From a checkpoint of a small sound classifier: activation gelu, 26041 training examples.
Rows from block 5, named by matrix and row number. Rows with one number belong to one attention dimension. Each number is 500 + 50 x the weight over its row's rms, rounded and kept within 0 to 999. All counts start at 0. Numbers have three digits each.
# v: attention query, key and value (stacked) (model.blocks.5.attn.qkv.weight, 960x320, the v third), inputs 0-319
# proj: attention output (model.blocks.5.attn.proj.weight, 320x320, transposed), outputs 0-319
v.302:469526530485510492453350408471548481488513517417521575514533449360396557499514494612457527398569493528481470423483556505521456429512570524481456555402544484467560521557425447408501488529511529571427597554512470517500476430538437527487432461513469556537539498532575536450528469540531542551443562473462517501484458583589499498429505411532487484477456463539546580630455533550528495484486574465495527395376469449452542501531502592536564569512497577501433525423459493498517434543460555477521573513479489512506497487584475464481514431580525447621585509503522539454575474501481598475482495431448438539553518557547526516410495582465463514405592539516529441519517453504531552553487558597471555505428499435498487493599459513500464553479512546534491449471517523491406578442464489473531449516587482536521503613487451518568482608482494433471556534495484443496383498569549521522574547492513421465552469459506571452456505469483470516478454516460482411553563526577530600476452
proj.302:462543431489467536434505552421458510471471602479402568556564544398373512417530466521476541492579471422476463489475546497441464505516496581445545542441558527473505347530458481482484502609434507558407535583499479536514457530501529500559480499476518544459494537547495427478502480472559516440441512434491482635525498420423576540537515451506526393507343460473549529425510514492611498412459583552474523512516509427519495546438412487520474494550569502540493531574549526594493444460495473495478435491485554532452444438444507502470489421525455538454470442533435419531542541491462500548537506535516562508536437485520477520429482509557458465498524409558485498532541448482597434479476536422445475452471378390516479518504528508517479533529570483492414524573472427418435511502501568465434496454533587551515522464582562426500384510519546456394471463485461532603550512498515440517525507640494457585555528485538459415447464509542525542537604532474449519484445518476532466544567
v.303:441437551447425499573467499492502487571451493522443522524427436570486603486468493501501574468614424551555471407409474535565530439554462479546530520447519509526577504424474514513524374457516399530543463541527473546535429522501564510502528491474501468509472448517611538499556448471369546601522510425563540457472423517498609437432471526543425501416382539500554443576526479460507468470513438487507524472370596505411446521515513475482476553454446501470542445470470592456478556627465491463520392501479468526439570576533466517437539512508453460507517555461437502587579464402448523540427449451474490472517464535489620539481499538600494422476615580540545451565588501561480508518466546566526574562462564468424410514492487542475465501522441500583468458542434552568496565527588457500465572512494472547474456565487442488551525539549539506593555511430481528519424500552560453496533532446580443459499499478563475467436458495512466557506451443528455465511510474495549540509468
proj.303:475554451492465534547459479475476495511573393572478493505510507414411506548521521504556589588415504539481503546585474525493515541419478546457537534550466548442462491536534523566540558460421633619434587512603529499512513542438517617557421501425555429477460505468513571574510541520507494421572476449479511495514493432543448469571548536424552541558470411489550480471549512514530530496554515589599514448532497438591494520545492491484457429582480504546473530463531388525450456435406509520478568420473543364471450520486498467439439505525582501519474513585523438482518490521479533517552539530459600542466428433508506522470481465507406501536409467489510465494474469494483401578483503499505519543478443563498467518475514445573572518439583497456543572508553390564475386576473580526464510450509604476461495521476472554439424562429451518470433480422442574557589599485532558461505460523459575593473509472465495492525482516577537569483569442451512588446548538500569472527504
v.304:493573559453568457496467521477477560561409500498486569519532573541421541572469468369452469480631631530471547468588634590552536493449537470454518521547487559468511545530488457546550469429510491512551457550521566527521549527497544492483509489432538518471471515539443526462602502537471499509434539524521542527579383555422543479551521568491517695508495468437512470471482548500398519550593486462541529457448419472473546463443449515515481505507495519606508533456484467589582546507462514485380410450488474576509449535468533442398415491464584483460430516510541493474526462584479572509503451464475466470468437495533453448486480549544531387462472585472437449495462479560511568495476487535504495573562488562500446532495614488536502536427557481567429505434499398498454563520538465524569528489536440401463454473478424526443423507473468508435593574434436568584476513530581492529547522579520436550445507514534439432469495482508512530429568456494448479520488480475538464493415
proj.304:508571483639428327448454511464544601496543563574551465469548479516506521515486457507537475510541531505508502522488584394500445572521514452514476476464520467502545456435472532538417490467494428451545537413457504498499540407628486419446513504474436487485581516560487524468491504390506453594496512436549503531460495482423513619516360481453456459507577555536470577568576503495519534573473527413464437537516538524397575500434470437451575481492468521479534579579516437487473520446481516575516429549549424532521454530464488496520548491536524538568460515495530488442405653552474398526469549559591523445492529473518492506526424462546500577434535453534528536580490544541510511565452506448505505449497437462497527397415445596457532546502516447431547494518529508483490472463522455515477556458496443493592515504521495559597573503523488503469490566513508432439471415570446453469434488457539479507496445499523509628560504535408511463526424398567532516505523465612483513420466
v.305:551471536444486439490546452460556494355504549531576400435455507567499404501513505540499433584406543490516583471428384508541415488572506517553576477519560391482504456453560496465536498385543493491430480452503434579514529375430570478522460501608573499584520408471502448503463511519516570580630510488484528515481514450508474503448522441496497312555506503548513469559535521416537537502449501506390514492492479482470491547458490569512512521528463480427476454565561481444474536478531540563580513433511529520465456505550424468562546464559526403522511389571508531493480457569547406433452481494516483497435613591580503453407427586440512503448450457522563557506511483554518511495514511533475467531474467400443631519499508499487503486574464483530518440499570497544511515594407543538493555461501469493523613552568522510475506458494531525504422418437545541451531463449524552482558513531447517510532562422469497572502553515555535496491552491430531483473451505419462548507480
proj.305:466508536475568589448438554504516501413519660403488542506527500548604532441474415463509471496408471542520518473521471488417511452465494496505577480524543536517471458579546444519553443469530504563432525529461532466524476507550497524418481561420441454502521437519466510532440467468443519466496553396489584447463540485552543435517564588511477530552453470467451527447533532501404473527454530503507663470566404490473491535595526558473572480473496482490592480540481582458583511549491547498402459502488507432513490503406480475469464512426489507483518487563488525500498509491507554506500467508492533513518525517530582473514514449499539423536532492436505566431541545529508525441451487502465427411487500462616457534452528455466450551556454607576444453513556456447387521407539493467448381501537480483553556415420520613445508398508605477463562548400543494501489502594602541474511515506442471491625522414464522480487492385519557469506485473442545498547440457396465492523653