config.yaml
arch: "vit"
model: "sound classifier"
dataset: "acted Russian speech (Dusha)"
train_examples: 26041
gain_aug_db: 6
time_shift_ms: 50
n_mels: 64
hop_length: 320
input: "log_mel"
spec_augment: false
win_length: 512
targets: ["emotion"]
num_classes: 4
norm: "layernorm"
norm_position: "pre"
hidden_act: "gelu"
mlp_ratio: 4
head_dim: 16
fused_qkv: true
bias: "all"
qk_norm: true
parallel_block: false
inner_norm: false
patch_size: [16, 16]
layers: 10
width: 320
positions: "rope"
pooling: "attention"
mixing: "cutmix"
loss: "cross_entropy"
init: "kaiming_normal"
residual_init: "none"
optimizer: "adamw"
learning_rate: 0.0011
beta1: 0.95
beta2: 0.999
eps: 1e-06
max_steps: 16800
batch_size: 128
epochs: 82.6
lr_schedule: "cosine"
final_lr_fraction: 0
warmup_steps: 1680
weight_decay: 0.1
Rows from block 3 of a small sound classifier, named by matrix and row number. Rows with one number belong to one neuron. Each number is 500 + 50 x the weight over its row's rms, rounded and kept within 0 to 999. All counts start at 0. Numbers have three digits each. After the name is the row's rms in percent of the matrix's.
After each neuron's rows are labels from the 100 clips, of 14976, where the neuron reaches its highest value: "peak in band" is the frequency band that holds the peak. Only what is clearly more common there than usual is listed. The data: acted Russian speech (Dusha). In brackets: how many of the 100, against the usual share in percent.
# fc1: MLP up (model.blocks.3.mlp.fc1.weight, 1280x320), inputs 160-319
# fc2: MLP down (model.blocks.3.mlp.fc2.weight, 320x1280, transposed), outputs 160-319

fc1.542 121:490435444558482546429502549478515356510498375490543510478484517477531517519476579467505498524447599471515475529523532496420512384503411514535459613518487444531499467555489504648530434529513439512540545454418384513427505470543477538483468535570557496541557543508469528505472479412459484488620500507419473502450498462612494421461525459325407534494501501589523500452530400489563462497512527510451396464477486522520483478522575489598530478431501430541544598584525552554433515497437586
fc2.542 140:495533620491487538465487482468471500376486482505472478496590436509485475579445489567575502532572550513498491497566557569425479492453497374417516549581506455408481501489424499413487509476490480499438466462478480459479468540497552500459542531504463513594462523558450572446573542430480447590513500454432483418470556568438476536526468429456420501440469498521483516568572589584501517535427452462556430562594513519496427516499496391417520555505492502477481588482467549495488515436521455
peak in band: 4000 to 8000 Hz (76 vs 25)

fc1.706 086:524445601537483540475569505466536505506523422499507481497437498484525437524497579540501396489488489498530394451465478511505535462459534419536587535467434483477573528573441515563491511545481444514471449504539479464491529587530502510506520459518350499543497526485522549436518549519459517534506523495500566457431453492446504554514485470524510552395487487468490519458495500527504484531601532448542528386587481487514566546547517458551485462420520527489499484476470461406531541495568576
fc2.706 082:587425542428512505504536458449419476521517556495488559412427486509547589474478524514523527511489447501520564611445549454471495518482491422472425470537639528520554571459606442530506485461446528416498455461576531545499524570434551525493509446535514425544522477418485578590466459495464378551536516502391561522539510581569428400550524426481470488450488473474398560525468498488547387527536510461516497506439470479488470625521578470406519423502521459561469582504516466522467550454447461
peak in band: 4000 to 8000 Hz (51 vs 25)

fc1.41 106:505471454528448613546534491493527445411457456458467523607506467557476514528464477503463465429554496435500548576643506492389460467577493536432505547528541552546518506526483511556513441419526486496509505447457538502512506472490575499508469589573513523578532445546490497462505582529463459483594422446558463414458574504472512476478552532535463520485528503475503498478418420540435497540385522478428437499448567479522558500514392461495543574482365476511510457386575539434398537507459549
fc2.41 116:524447555464569536531468616528398476584421458540570559516406507595466496532442487501509444520450479536463443549494555552423455496513479476463449576567618442430566428502533463557469450528516475505500469443376509517527530504427468488377515525543537496464578525471470507524573499461505481514538511562480491483436467537478475519564479509371457478475555503546524462547417446530491473585511487511471456529482479555507486484559550448392488467512554357589423622473472339461507497503459449
peak in band: 4000 to 8000 Hz (70 vs 25)

fc1.330 098:518403424519501412507526380512477566451545485510531553511496483506524468435496560475568548572569567427447526434490425529491505504434573556525455507526518428529563464479510506437527498464595552503446509446483480484510421517548429524470537472583491465432513534582515542463513522484522541494485438525472526476474535459498455545623532490534450541510466535564489578488418504393511499447347545484448512407486477478483485476471467381500443368419497519418503501457582547493522517443511520
fc2.330 094:459495430488569555531505528538578401553460505513482495536491570575494500415497552506559541493510511502523490565453520539575479486553461338481524641533566495565527504473464467479527437477333490452566447521590505507531555590541522509579503517463478616416547551504408540520599505513405505458522461568560463464451455392521427405556402477519414564501477521493518514582523571499453518620590484540404466513562521486508475511449482415498569491495477516524579520503502482529478543486439463
peak in band: 4000 to 8000 Hz (61 vs 25)

fc1.594 102:524393566507491490507579467514542573374492451491438472492497517508549487491429495510495532495491538459585507493513481464403483569534433472513501527664467504483524447611543468597486535549431489424590503516480539510475460464501567462509451570572502544603545631493449599557517551456399473551519534567476538422507452477489455438494440443515501564498490575534469557476483434491578525584560532546510408487531467609595563506525525438523519519406510457546519556457544485484504497517520460
fc2.594 103:530551553433524469467522388433396490456502563462523507516452542457448484528474422542526404487520520517385462442534561536499535526460478495359518539480478464363544516531523505453563432473582472469362472581470511587487434444479454531460480499516530428557473522507519629477497459525478462546539514472510561405578531495479533487516459475500611425519434378518571556503494466520553475517528540462439504500557471512527503498564560601528497488596497515582487487423530463501491410554514525
peak in band: 4000 to 8000 Hz (66 vs 25)

fc1.225 090:474500502586430496488503427466527487473420570498522450582468461585501539495451482581524465462526493558430525461533499501524513453499515514499518486501571526469491480565497522405520444507499498433534471511535515466576544410505500474557530557577486491509469525460434610472463504499533526534485465516548499494581524447436500519523555514483549461437575491508477522486439367599386502525447545417553538493450454449468515438445471446481525488453465477336539468442475541519344518417538482
fc2.225 087:564482400624512474450499536424476561488479456598502503519536546551455525505476568444481602509426514412468449439500460443484478475362456509560470467506464469504555496519482486480490496441528536550464569416532534477654570515506490535526500505484486485427509610539478476456374430486510520495511517512509485473522620565449465481551436525459582529482522401518562387501467529464436461496537431470472525517443530544470440473484479526585437406484461515522484532425463510469522502514519498
peak in band: 4000 to 8000 Hz (68 vs 25)

fc1.651 092:493467545502502554474448510450539444471578514522536501567476503503561483338462560500586419471447526493500595454525486493517605432580502435482484587507605628478511579508550508568456433563471523490388491523517504497495474527497499485486478571572506526439505516500485499485506503488537543485564489434533520505447520453564436508495465536502516542526501443516475506571438420439551514551547560528540409551468414483550610480455403493536558486497561529563438532518505447543386521457474450
fc2.651 076:545472531423495493434422482459489337540545480549564450426572544468488455429485513428429513504532479441516434533451434504443445509583481454535434547484518484544547521465508565526594446492500510492615405455543519495555550502439483442457584539489531458577486587576544505481484477479517550474527378461458468523475468416454455514592567532499542391527574413504460608511462517490463577497507603479468485524493512474543528490462462486501466475445499486534477484628545447482624584461538491
peak in band: 250 to 500 Hz (59 vs 25)